Rows from block 2 of the audio encoder of a small encoder-decoder audio transcriber, named by matrix and row number. Rows with one number belong to one neuron. Each number is 128 + 32 x the weight over its row's rms, rounded and kept within 0 to 255. All counts start at 0. Numbers have three digits each.
After each neuron's rows are labels from the 100 clips, of 14976, where the neuron reaches its largest size: "top examples" is what is common among them. Only what is clearly more common there than usual is listed. The data: read English sentences (LibriTTS-R). In brackets: how many of the 100, against the usual share in percent.
# u: gMLP up (value half) (encoder.blocks.2.mixer.u.weight, 512x256), inputs 0-85
# v: gMLP up (gate half) (encoder.blocks.2.mixer.v.weight, 512x256), inputs 0-85
# out: gMLP down (encoder.blocks.2.mixer.out.weight, 256x512, transposed), outputs 0-85

u.389:083126105007135098132106145131128253128127138159129135083126126095128091103171082119105129070128195042170139130106127122124132144156132099034137068128134102147166095098168130128112119164131128144123120125099129142137062124128177128100193131134162051122127124
v.389:134128146095172123007169123132129104183125121173131098148127171124145157128126092128138146109151127127134124162113086205132146119125127122082083027116122133147122137187156142128096120110132076126126140173129152109122085122124131086131077129142131120140063145
out.389:133127107129124140065128166158121148122135136146180125164157139128112135097107129108188133117135126127126118129040083152156115152128137143117095094197162046146119130142133155137127103134151129103098136075121003204206155170079177090128121108129126109138112190
top examples: the word "think" (29 vs 1.9)

u.431:104099127114131095130134119118111141139160157112139166126124171123125062064212067114148087126134126115105126126137125137112183203145137185116126129129057130089124081136109130146128147150133107177147168139130116076132131154147136125135148167083099135128172049
v.431:111116128121097111150132116133144134117112069132100103141171091065128130134084144084097188146141131128121120152114132102086151125099122122154119129129116157077110125064074128000157162103101126213121200141114166111128104115130111077167131139088126127145197117
out.431:119125135199128057136114199143135123139081121090173128117139160128128135102136130209114130128148122189017099113131139162125118150128158130116128246103132129124115135128098108099143150108115125172057133130144129080132200121142132149128080211085069133128173141
top examples: voice: female (79 vs 52.3); the word "i" (65 vs 20.2)

u.442:131126149164112187130123168118166126134194115110128126127131125128128128118125135138097126192162138083120151104132129117116123137164137155159137070145125125108132128127157135124146124145067139129136133157105129131138091114126136246123136124151119133096174135
v.442:151111126150127133050113132125122136104128155159119117133133082176158143149083222128130105255083119156078115174113132172112139088121087110144094122140154118133127131154112164130120108010126162095118143086119106162103118158171129127152127138147135128066130092
out.442:128135131130128116193170189079134122121128130106136156170159085106121137138064127126125061134152152094054067108109089125144128128149201128138197151132106130133075128125116096128191129124064137062098162123134130128116183113132138117124012144144202138170120146
top examples: the word "not" (29 vs 8.9)

u.68:107131156079100179107080127107125137125176101125132118128128128128148129040197137129109144154134153174127126135137152126044149140205131165044155114107046119128111155137113127041087139119105127193126098129134136121225108117125235154168109150076125121040149071
v.68:116183193122128154144168126105130139127130078079081146129135135100081133127150185137128106182114096119159128138129188129132114104120137133137179132133080137156127131231144104109099164118065088123126172142211138123119105067130162126099110116147129126102104116
out.68:130000163167142132168136177130126133152116150139117152161090094131014125184012157134121146140149167143115181128064130154181051133095127133142115134120105134116181065112054090149154162117097134096129179122153117102127121078133136125076109144128127132148176106
top examples: the word "he" (79 vs 17.4)

u.310:129139106129058143110000207110146115095194116127181189044176101188114128109123144163131129159119168134128106109172115061138128104122131124134132148132147133171118157059102196129112106117185076125130203130172111125199145142098135163109114088129118083108174127
v.310:098102116080130127126134137113150108121215127124129153115137083123131135088099143125137103154210187138130133239161124126076127113110126108077098124134130153094174129170133145143118127128228084120124157129127128122179000115000127081132113146094000120135068133
out.310:100122134130130135134127131121132046003129129177158123129114130194122127138111163129181131153120118134100058132080046124129106129071106145133141135119134126127128176128121094158136129141128119051209117122123119136142125132143120087150132131136149075128139130
top examples: the word "think" (38 vs 1.9)

u.487:128129136038129159175126144130157112126227101200137062137116131141127130126115084127126095121202116155129130124142123121127121131058170157132119124139126131187126098101133113114129134125135135126000079133085119133109158130062135139168119138113071133128151113
v.487:130152113126126167126127097123162187134113143133127146086174122103170124112115129093109091221140123112108156162129098136120207113097165163127150117144129116111081111119118161090014125119138125123067129124153120134183142124136126070193134127082064131125176080
out.487:128068133143143128130124126080094128102129112137091066134146137122176132123147098055130124130176128118154134134143147137118121122120128132107124129168142081124130148150052217074156124130127226094097083144090102129212124132122166186150127128116121113119119189
top examples: the word "i" (53 vs 20.2)

u.472:123173116136132173140125135141127135124135125049164170086133108126067105089133123065124048127130148091147137128194149124129097155128201136106122115096105131108160117159137121128096116129125129120139126134168075129146149116097124090143168116098136134132135105
v.472:095098138138027223191128104118098125132118058066190121098136141072171073131149142097110157165127164124165138173098149160129132085165154118136107114129125129128107097124122143031126126147146118142159088117170118132128145127094131097124131067121181128145129112
out.472:129123126136135128126129134131122143115132108128193166122108123162123110076091118137161110116122127132122116133103164134118093159104142142124145204113129084112149134129124079133159168116190145151136143129127000115093153125150117072131163176081122169141149126
top examples: the word "i" (41 vs 20.2)

u.69:124122094110111136132130123137130119131204109109114125071134124129085125127113116127191132129135130099137132144076154101127182123128097143125126121157153135126136152130141112128066129144137127172117113026154132115130190125131139235122121074086110107114102117
v.69:140139118204101120146120099137226150130125131107147000136148090088114200142073088109049128178122120126064150160148120144070126134124219130150106125170142099084061129123089189132126168127114131122124158137140133048129131094149106125131109122098138126129143074
out.69:103125225105076126129123139194002129079128116124203233129144111124102141121129136130140136116164140138134106129103131122119126127128065081133129224071121123197145165086122113141128218127129127119171163160105126133174109128165106099151094150104123070182117155
top examples: the word "all" (34 vs 5.2)

u.421:073117141111125116150125127124123163143126167129221214154130116129123097103174108125141131138145115063123127125130115102118127122170124132130130128005110148117135128195130134132132131030066128123134079104143150106138128138144051123091096121143131149140139127
v.421:116122118140135160134161052126184141155129138037127126143145135096213107131100109123109107143145132105121142118128090134152150152128164157128126110179145125025099128128143155140122090124210065128104142124132130088156127099201161122130069125121111133133165111
out.421:141098143129149093129137141164129081135129136126128255112115125125130124137131144129130113123106128088123131148090058131134114243120126116164157193143173129088139102112101110128126117186134130108106137138145122128078083127109118176129115165097129141108129146
top examples: voice: female (90 vs 52.3)

u.197:083127131037144123131128109047118128149176130125138130132116062131128128089134117108139183132126128141124138116129157127122123125157122139130126111129093128120086146169094133127131149125075128151130131205062133127173177142137148103133146105135076128124179145
v.197:127150121118081145120123125138139140083128131036129127133130171127152148133159110134115109118143165069138097157150087178124124124117178126137045114126118118125100133187115121126050227140161093165110122126131197118103140135097046162129155130071130118126106115
out.197:121129059062141116132152099071151130130131085201125138125159114127128183128024126035134114097144101177017128128028141125128119130231129096126131118123130185105131151155144114138134135128128122120123128150123121102131196166170121128166180113154120129116125044
top examples: the word "her" (25 vs 7.9)

u.504:099159087092088115138106119145137147121110126070191102122129000134130148136092128140085125156183146086128111138121124132080218135135164088133128126156133126127128138170128130122111131129116131128074116112116192125108141118107129128124130133132131129129125123
v.504:134119119160115134132118117127155124114164120106062124128182125174071086128124134129139114130084129137129177060255046130126125129125107146111119136092129065133128125127118135048165146136118154140171180095150137095112121106129096127156095086122139129127126108
out.504:135131120095130076178124126119103136135115141126120126163140092132115140126149123090072127122162131129128117128103155182128129132112142153138127135200183185091092160071080246099132111071112133165130133127123220130127147160147160151127104129066130129168132128
top examples: the word "and" (80 vs 31.4)

u.276:128128113074086158109128132071127127125178030134088115124130099115131130113127155170135136131124118150110126111095130108029187126127053141128158191126132153129179132113125089029128145106064129163034131137134126119171122145121158208129139126118123091126133120
v.276:143202171126130116151155097121172150114135115076129064127129127097117118120120126116067110159134147140080132127148168113135130134120126140127112046099119140111132047122191172125185143103114090140081098149139111125131167141164096050169136133125170093084133107
out.276:139186104147206063036187142130127111116129121144138129117130182131124118125131083143205063144131127125129126128148126130115152131135154128123143210120170097124111158126076199124140178182134142117127117131118127125127071115119130133086131128087218159130143151
top examples: the word "was" (39 vs 15.6)

u.477:132102147127103141179133203120117130130125048123176067124126172068129134129149147101063139119135149028130129167075067109128127129053131148136141114129086197058136064118138113125160128132130084128131130130147227119128064144044137107124124130143126132128127108
v.477:118128164156171158184083119126126113120115099178063137127129082094155141143129125106178130115151101173122087123090108128172114130145120126113229136135102200132115131122104128142075103113073129154137121138129136130122147129118123136130121133133153129081152054
out.477:163114073148119165148142125099156205208113140129129123134183128144152133121130099157110105122093139141044104185117151105068146170087130124087128071117146131123159123111143146120113093154093192148108128128132105118120154051114133165078163155056118190136092131
top examples: the word "i" (42 vs 20.2)

u.111:127105127114118142130135138109129127116156050132133057132132100113129145059127106188155125108116132117119116095124116046138126147157120128145129120135091130131129127089228131112135128128143075134065113133130124129134121191128086102180121074129155128105189130
v.111:170102116120177143150105061135112128146139143127079081130117112121129095088131114095122105103049130135150158083111145125080135176122129144120167121164137139165165123120125135081131129154113185130123140030160133128174130134126140120112099125105138122099150142
out.111:143123128118154032064135178128124116126110134125033152124144153212112128119130050123171056128133129164139140103128165143126118083128113138163048129125129078150139124141125132159127142131129125131131115140128062083116138126123134114133071166129133127137160135
top examples: the word "you" (59 vs 14.3)

u.1:150128184123113139059105169105127104140124085127112085141118121230080102128106146131100121149103197131140172141125139088197151159108134130116146096076147126127157129137106145125143204138091093126122140153133093129136130068131127092137092192076132103125129130
v.1:122120175105109152129104131131116131128129104109127137127184061150093096088040128050026121129133122142118200132167115130094127107128135137138126138077119087076128127113077123067134174129134048111138143124163128088149139107064130090158106114128106162143183132
out.1:130108197151158128102182150127129089127119058125132124111130132103077109122111144151128121166136117126072121116144112105085152125088174114125131137122167149129134127147124085130139118142127125120037129132128116120130095030052113127168124243120124220093127108
top examples: the word "he" (48 vs 17.4); the word "she" (38 vs 8.5); the word "was" (35 vs 15.6)

u.61:089095073127099126156132090078139129083143082115113075115129113127110128136128092111149125134178181101153135101196202115126135139143119127202189166134106114128136157101145132072098136113119136137116122108128213126132120123158118086071129113132075048129130121
v.61:165079126060156105128177178134156118132148146133128178059135133136102132093107130129165095073173127105121101124121123157132127141136131115127090128165122185127149125139205122145127126097017098134140138119107103125123199119136000091131095116128134122125129147
out.61:143116095130105142132128130134107156126146055111130127073126170120163130128109098129124149128129128114136092138110128120127121074131132130112132070137227130129182115127192127162125131131108109098127125140143133128141201194182074203117135067173126130128181158
top examples: voice: female (82 vs 52.3)

u.41:077137121130077127241000132129128155115203125051130126087126075112143131118131129121125125128138137112089139144167111133124123122129061127121186126127122123099127099134126128158060097136129122129164118004160189054145182122125128131122131127125112097060120156
v.41:124137154126105125136041101121132137131151125131129153183109087074154145114156127121119154148129096091102165157133118127127125142155141096134153167088158132104138129140123157120132150105107124127133027122123187115139127159113111200094110114080048116130144209
out.41:133143129169108090175096084123133148128131111130119120147091121130119161121127103102134140129158126129123124138108078133134143060150128130129101159162124126128133090128127120124160128152118156133128129115124135153047073129152126130128129122129121097110132109
top examples: the word "of" (82 vs 25.1)

u.304:117158110130130155131095150124127155127132056121145131131217161164171141128109129130114133221158122089110135138129128032130255079144105137126130136130142123126092108127134170134130128129182115129141141088129169039143132123140074122173128136103113128090157111
v.304:127169128078120177110140141140199131114126085078125105132135128114057116066105130123131119152102117134127165128150141009127130117082116103186137128105126068119123129133124182111181149121130099115120170122204060101136108102123142123130107166122129136183144144
out.304:101148247128114132161077137171067133136097116127204183125163118132127133132154133103125164131121161121127161119207119124148139140138131132123145160100131118099109127135083120180128128127127088116121121079157127075076147116119173156119117208081182119144064114
top examples: the word "said" (26 vs 9.6)

u.21:060152099133128122129126129127183143130157128107137124117186118128139081106132128127128038122142161128111113127190120124142128198116154121127107095134135079123111027143119146127040169133127126122118092126134121080129040080131132134126183128106041131092122110
v.21:130118071110174124139132099058130160128122130134230132082127000097128144135096143119111189139153149127095124129132134138134149203128164129092091113161123133113121127130126126134063115129115131168166129082139155088124128134144205113123140129082108129139125000
out.21:147123099128079116126180129128140149134091104129198130132131140165129129098101124124124106097116144126128114121132126130128129218100198121139146138126132092127072048125110166128126194071229127123129134118098128129119124129136106117137193124075126247234153120
top examples: the word "i" (60 vs 20.2)

u.394:067090132126130168137130128025125170138201132134141128127130103120150124118134067121109156117176164097100125130176123118054122131171128169092160130131073132102119064132123126085133099161119102161179120104154200026139171131097161084134144126099133128122158127
v.394:124130132126193129124118116118122133120135126128063107126128139129145128133155146135150135124130134129132098024144227128140127132124116114132071126135065113153129129045133128121119119151189106142171074126123149055093135199123156123125182126130148129124143141
out.394:154128095126126170134128050162072137135049101122111127175125082140133131122118128102122130117131158123103051124101122098122151128118128098155117138136152120127113141143126138054145130158127167111108099120118134142148113123138136143104127114112129157128087148
top examples: the word "you" (38 vs 14.3)

u.468:148116093127115120126120142106140161157182129158127128138210118128129132150141024185128103173139174125124116123129152110051133127133122136022094121124137126143114110127127129134129076117135120087130122143091128194125123162129171101171204113162074128106126190
v.468:177072212127127068125158074166124145145130101126098140120112140112025146110130111108136122095127159120140137120114202120126132200095123113058138121119057165144193109037138120118135145118128132125109152131133139115137180081139119128101130152084130109129117170
out.468:106108083150183035109128116151117130128122155135149171151144204110166093151121193181152134103117189131136120088116108159125148130194156125069126154132227127170126127130173172143134039074182116128053128158131102131139095164117215134124205168179123130124131122
top examples: the word "what" (27 vs 4.1)

u.318:130170182133029138092032119140127143143141054118173145129167141150121132030135120030134106135124173073130116123131156128130130093118069106112116126093156113138128130160147074075122166130106107086073142151140123133132103164184128139151091128131133122110127131
v.318:127080129144085181130106233142097132105126015068147153082120142203201026129162135148169108076099129125130111138132111139114102129124128128131136135135109115121139130122148128148172125130160049097137117132166119100204183114087071158114080125127155113143115130
out.318:043129187128145133149132156143134115106124101137180127151152106127096197114132065129148099123130102123117125030118066193135126142097060097156127121184168135117131116124104100127130122136106173131125137168131192136112171105153113156103046081119132133129114107
top examples: the word "you" (35 vs 14.3)

u.108:143179132126181255128130129114115161129229089129132123129131175187133128127183093198129158126138137028073069124163096115110126132124123152121115039134127108132118058126204131087127146123204092139124104119123130095147118119139130141128130129136113054129132134
v.108:148146122143134162141058086129109123131116169124142116128141116162122122143152126127124127108130203129108090128151121148129114115117128130134163134154037130115098146125118130130129122071132125101156000169130126194083142162134165161128197120135196131138128128
out.108:177143122126137255128128127173034146131136127120160126129121146240153140127119127079088127120126129125063044128063085130088129131126135127195125129168124099081116119132129126120129077128173127104128088092132117031126165131128142132146115126128102123128137126
top examples: the word "you" (71 vs 14.3)

u.34:139079087157026186131025147138122124131144113119121125144128129107105089128128142087148115114069205136127096159124123127129132129129041189125188138128127131126162131106107127130161147134111130126140066057116131158156079129096122126170120107071137102134118182
v.34:135136120128164117120196127142138117205132118127078130200085130116121128128145119115018110123132129123130063132106134147150132186120154090130138130133132087096169129124142073148134132200122130080150097118154168045110141119131062129103123134090192124130114130
out.34:127111074148088129132096146235082130128110128111101176128125125120085075144032217106154143135075127176193094153141137131168091132059139151132111171126098127168154134082127088136165195124135140122135103147157092131057116095126144174129053129079129000128146122
top examples: the word "said" (49 vs 9.6)

u.499:173180178136195163131131142125158127124128145131193182131142112117144057109135131129132144117136134093126134096163045115130139137134128198081122110110118131156118060130124128130000068125119159142114081121130125131148086011111126138139129153184128133087131125
v.499:165122104135122165226128129135132144137128116126199083129107045124098039058094168129068082126073151128130125144120126078121096226126132133114102126158110147113129136074173097134176123179186138120148126123125141100107123134126081114127134090136138150128147138
out.499:203107117128105128123121139128134130136138136130134130120137184119126134129109150131123116100126126142127135070047135119148108131109133058126130255135105130129129125143139217155110121109174094128142190163129088115132174136105166115118141126154144132109118136
top examples: the word "not" (62 vs 8.9)

u.263:123133131119123138083137130000124171079128092136132073163223136111132127096151128130134164127116127039135125124136162131124129136124106173109126136129107078129128143132157141107125111096129094189101102135122122122137104221181127121149137138121141074132146137
v.263:171142064128104043168134104138133154200126122085159104132131096138098139124118094084122124117131120054142244140195133121125162114173128129107132136132140127120066129129142115128129145124130137086160161124199133029134131138139141138133087127105162121163155143
out.263:127176116122128084086190098105106063121127087132100127120127133148126171122138086048139084080172126063163129120071177131148117111128125124110131126118124164129080129125126128124121193129135093163136124113144139121056228194175133129126124092131162138219102136
top examples: the word "who" (29 vs 2.2)

u.215:128115081074146113126120135061120162147147065139097059108217041114139142116136163138084140128089214125129185130131133104146161157140131157118128156131124119142179127167125108125121146147124126177108085091119126120103113138124118099126141135146118135131122127
v.215:137129142088086089160130090098129106133159128129109128125110121077124126121110158071097159139128134129143173128116211102142092145127134140131174128134130126091135126199109176128094144157134113146176137148203127121178086184126187142096129143119124123171128128
out.215:131133122131117172075102098154125164128109255134128070128135116126177127126158146122129124157098164139145161142130204117115125111160103120162134149127166124124121134128120038106113098115147128126102152114121124123082077197135156092142143118137132129038132122
top examples: the word "his" (30 vs 10)

u.429:029145126127123122125112104131124148116169149103125125076130155130102155128145128159066121126121165127051144135133127121127103128141135123120123109123109096099088132128084139132015130129136129177130127090111188125129115164110162115124129115088172128129126155
v.429:122244129133134129134135140141121124147130124049150130139183067069105140133121130139017054132157073111122126147115128140097130135176120166179051054141142138066069140128161129141177125108076154129122128126132123043163127163139131069129118129149125153130112107
out.429:088121128129041118169117071158128149126124115081092133082128126082109126127121230128155127074209129148127187148123079186127109147128127126118099129146133138120110141118114113133134222188117133200133126128140248127144171128111142132120091079161127126130128127
top examples: the word "and" (89 vs 31.4)

u.454:129132166111118197171120129129141134152123128128200101146130106129147144100104099149119101178153125082112103133128110127000131153126132225126130140129126128117131118123128215094131080128152131141001134109133141142127102122130130129113131191106123101131116140
v.454:131142110127144124053158061116143136129127120092127108123127211132198098133118117151117133130152188052120112111121117137117135126157125165126112079129123105123155116110128090110082125142166128147133131133066069124115153080112147179128129193132123129070120133
out.454:142132127222116114133131141195124141127124139127126073189153069055127128104103126073138136102134173125138141128140116121135130143118218132097133131129255073138092139149122129116111128121126188143114149109127220147136127135191146138124126173121127148163082113
top examples: the word "the" (87 vs 49.3)

u.12:125130140103119159137131102118118150118133128130138121078151118139120101145061131113075114120169181000072148129131107115112096132137135142118126125130121135044127129227134128083125094128118125136124076177132127129162162099130135082131230151138129149141135117
v.12:114085119138133149195124145119128131098128123067126016142131115083139135129132129124137173214097126160120111128128072111130110119162210123118150147134130133151076162114122126128137094128131135150121127100144143132131158104111040150096122124149135129128126026
out.12:142182165132103139150080139236123150150148113095136113209131038126092131128093125136114130172163053138126130054129123122129137075063106227196116144127121118120109109123129128118153215078127138089127123048099197088143122128175065183156111133129089125144175128
top examples: the word "he" (41 vs 17.4)

u.305:136137134130129148127114128128117126059129126095160129128126132176155089122125144147107122138126162074125131032138146099129119143084131116178140147114116141093151122128131134142054122128146118072126070123044162139255123149064145216093122088168124148125155155
v.305:108214189144123132132123144158143129129129135096178116189140130146101092015129188077058121137151114152125157124160108067095140142096139128145094143123150132097129111118084112132129126125131111108071175139242120014163124122111120136157086156118125131127132064
out.305:084111178139090131130132079103113124132137141143142129222110133123124139139146160157131128159127113163120115103207068127159125136130130092109128174129114133161068135123115138117132129120133142120128110109096193153116133154103118145045156133107155129130058129
top examples: the word "she" (40 vs 8.5)

u.265:052128128113106134138006126122120181129134139129187152131127127136157125054139141129125128103120158054122135206162137124107124129127127165133128128070123123118172126120126118135117153063153094108120140107147133112197153143123172125168097128072148076122123112
v.265:156120081075156121155128153130090096153135033168158080137129126143082138121120123106130129123143132119124103123081175115161121188129130160108116132118111135126172142148255060131193178168125133075130124135129126124112131129163140181129123142056129148161217149
out.265:129108122131142156116065051123120112129099122124158133119134117120191114161132161172148148084046136116118088244141130148150116133124087108126081155132127188080149255140113113049107125128142108173104111116112126126130136107190128162165144130059078138123201166
top examples: the word "was" (67 vs 15.6)

u.217:126143133147137122145101128128117117132117131113155087116182131159168121134104114118120077154128130093140127071194146116127255129190139165138135050104115125128122030081104166116129132151131124152122119133181136134118088148134106135158147127129122122114170125
v.217:125128130128000120134091128110126128016133098130068168053117126156129125140123132201163144128138132113127129129124060131113124087109128127133138162125126165127090117088127057127118142114115117140137198121136141163118217086082124196136131097126111120132130128
out.217:134119102116131175115132126110123097130142127133128116135121132132128132129104125125135140029134079103129124119075120130112159126090128050123107133136128122134127120128134116130070129133147134192224155129150134131120134091139033154244134132127075124131213091
top examples: the word "the" (78 vs 49.3); voice: male (74 vs 47.7)

u.280:134130127024113193138135098123156119155235120126139142133168114136133133128109123124122141111129255124129120139121125112104142133086118180128138067132139123129152131121198215072000137157156075204144120087144194144166119124103149157129136122105095098133131110
v.280:099121178128068114139151119131165128125127126058168133120126120141085126078120127097038126204151126126066180044134142083127136122141125126156154144153139129088113143151128174116143126003120129119124142136177135083125125088137079124163118152134134122120148100
out.280:193085128096138131140126137122062127169109075132126092127115129073148131131115111131103130171052129115150147127124166120126129133111136130069126164125080145093202142170129131170139141177134129087087096127118114128129121124111167157146149176071123128135134179
top examples: voice: female (86 vs 52.3); the word "after" (25 vs 1.7)

u.212:102137059169163130136169129128128139150125124081161118177121128000118134137116142104135115131127163137139133159122113140122127204035158122188126104157120139116125006123141195128128113153137087096076055130107118106168124145114177124128112082105126105133100105
v.212:128182126141224128123072126131124105146126073177135090131108113124127142130156127119128181127056143128099154122127203065129081115106143063123128195129110125117137088044122129131144128138202127023123101134133077137124130157132205055082123128128134116130153126
out.212:125121125119144125124125128070137115122099122161129146133155132107123119184162087074139109129128170129156113141108157130164138137134124162127171127172035120125127157138157130137126247135149128098140114122155197133109122133160128159126111121155177094134085131
top examples: the word "yes" (35 vs 1); the word "this" (25 vs 6.5)

u.302:120134100131153122055128122018163127165126128126108034165148130078120129129089112105133127128128146163128138164126151121182129166095105140070107065128129098131072128230130123124080134194127118127136163111070130139135084143139136131124134139021135127087137080
v.302:119084199097146111141108119117108098132255095107129159135134144048127126129127140107165124137127129206155106124142122114121138127125117134120134125108130155250126119146077122112077160112103127155147130137133130132152078079051168173129108132124088130120124111
out.302:123139109155179083158123127168125094123024178129136239251059132065187127144137129122130131105143128130135020140097109191127168131134127122129114168040138067166118123127127129135140128154162134138115103142115113132129125150128126129158112111163113166180159147
top examples: the word "with" (29 vs 9)

u.423:005079129150141129100145174056152115130120094133095141135149100165129070068119148128200153107125127158149130120119155175113125131128112143131118128127131120125125039177128157104123131136118128145129133108129137104140133206242131071181132155090125116162127137
v.423:126161219027113130099149150144127191136089128124053114146120124129068143070128136059069104126137115136162124097086246096132132190100176123136251126133118108109153126127128136132162048185137112123138137181128108107188155108128123116130149184130165151132133139
out.423:128146116151253121103136118130143136121125179219134128128152130099161114121171125104167207101128134130161122113159098113137081096126075127051125130137175102181124062155123228112104098109161139106130139121130031143121053147154135141119117115179144161126060133
top examples: the word "his" (32 vs 10)

u.323:133094131121137136100079128131211126122165124154178158120118098127077133113069150134126115134080175105070132130122133067143127133105128113121127147138100124127149135062132243131114175082126090105111128141139123104168135128142131083120136145127111039106166138
v.323:125130139051145147077052129128128134145132000135183113124123106146147127082135126122100100129118148120131133137106118129171159167138128129030174118108142042143137148123128131074128153168129132129082115134175113128153018095126148074137121149110122130119136173
out.323:105188196108127154129128119127096092123131125123129142127128132146022161155098102112123143129163133090079124124075118132133129128026133128168178072125090119120124141044127159182129162120076082131198133158147133129129197127140133101120119127130151143179168148
top examples: the word "think" (31 vs 1.9)

u.398:155126196101128161115128126088134146107168051119129128145167122162161171095126110130129129126140166053057108121164132124121134113085114185113126127125107133120123131179129127052120131108152023150128127121157163129132168087051125153131091129127117069117136132
v.398:101132120075125130014125125103121120061139116152126124124158151156100135127125141096074126139133160074128136150174031112129128114130133134108128128135131077128119146107108143124126136127122000153229065128130146120103127128120128129163117110143160128128137137
out.398:125131136192134127046117081192115126118106130148176136141130220127174118122132092094140128127129135095133149106128060197085132117128187053166126112164117029132159133178101137048133128129205127114121123128101128122166165140185130129120127140128098060179129152
top examples: the word "she" (43 vs 8.5)

u.190:112154137134173135166131123116152145148245127131128130146129144118096129035125112110120054129108141051129064075080129106123201157163127146128142117132130128124129127117141138125130126157084135129126129154119120127129119125136117124158159145146135117129129130
v.190:153135140094141137133114170131111121146218121178137174127124129152100179071128168126097127127107154089092112113140129108124126116144128115107189127099024127133139128133130126128107182137082137126145128140143137120128137104092115116137126130126128126128096144
out.190:130136044139148117131141126127130128131136124127122115127134178091025132129071144140120138028133162224074119079141132127127128201134140131121088099088123134126150132139138129130118178132100130063121130129137140137134113108129133128149122123117112128128126120
top examples: the word "her" (27 vs 7.9)

u.248:050136170112157118098130159128133144133127129126118129142104112126095133122107099155129053134137126161129146187152041167198125129134150125133125142126086105137027067160113126124111137186079142127123128121128148123135124063163119126137062128017026136050143144
v.248:119255158081122130123108137132106102105130118087201105129127138132124130053101126143013099132154101131172126131123123128129129113129128121207116130063051139116084126106110123132084210101104138115156155123128138112136127126130069087133045192132155138147204119
out.248:128172055146135126074112137087128143124046072181223146148093205156186115126129142049167090131110189117114132091142131130151156172086146135125132171138116111129145109137119144126126153122234048109133092172163108126115124166127158122103103216123142129155137126
top examples: the word "said" (25 vs 9.6)

u.314:122128144090127166062128125129211130123155134135146082142138127130119125127139158096133000130113105167104124122124134114128129125115119133125170130087159140126172134144162181133136082102128124118033114135125125161184145133092044129122129097140148128087117158
v.314:128141119127151124131154074140112121137126007123186083150067143043139114108124166104091139122143122145133094102209204137127111205106147095125149138146074124118153110165124152106134126157131128133117131133127116138155078107129162141157093163092127138141149125
out.314:097130134127107193119137139141142105136166219059117138149131138127160110121139154147115174117124127180118051103154125141113133076164124141128128133118141116123070123157126131126127135128139127064073129121128146052183077134127088169121128053167163145157088142
top examples: the word "he" (58 vs 17.4); the word "said" (36 vs 9.6)

u.308:163117135132144137117132117108146126178193140198112132159129153109083048127117127140134154184123170132160120048128115139058142117123111166085127144110118115152147096124106153127134160149100127127139156008128099141120062122142127103123127076133138124134144187
v.308:158108109141165099193177123127099138137117079085161139122101172133176073127177116128214088123188131120124124116141140034127127170135125125124111178144073130181168058122116127133122112139191143111133127124184119113121129138135143131123113115129130140129109129
out.308:131109143148166136053132002075151144127104161167144130168122127081126123112083119133124120146139206127127138101106135116128128145145130055025079105158152128136132146131126141141143130086129098118110119138081090151136106162133152134133110163210139131092166099
top examples: the word "what" (35 vs 4.1)

u.218:131114134174146124059115132114138097135131128136086118125127166125126145133143135130165121133090164127128127134121248187183121113122127144096101152123125078127127053119135129132135150135062052104125192140120093134131175169148129100187117088103136000036178129
v.218:123149134155123136162137123130122137129116160000087066183129129107168139157129121127040068151134093140167130000131160135072109098151147126180129126155131132126119103134147151131157103045096108073120118120089171034104175149163122126085107118124130096128150130
out.218:149131127180169116136152101186130146080109134111125133128128133128047129134084102097134126153133124145220120108071133255165123122146087103121118134103075107149132131155092125126129136118129164133098128101006130127129214124132023127137127133127216123131132071
top examples: the word "little" (58 vs 2.5); the word "a" (48 vs 23.1)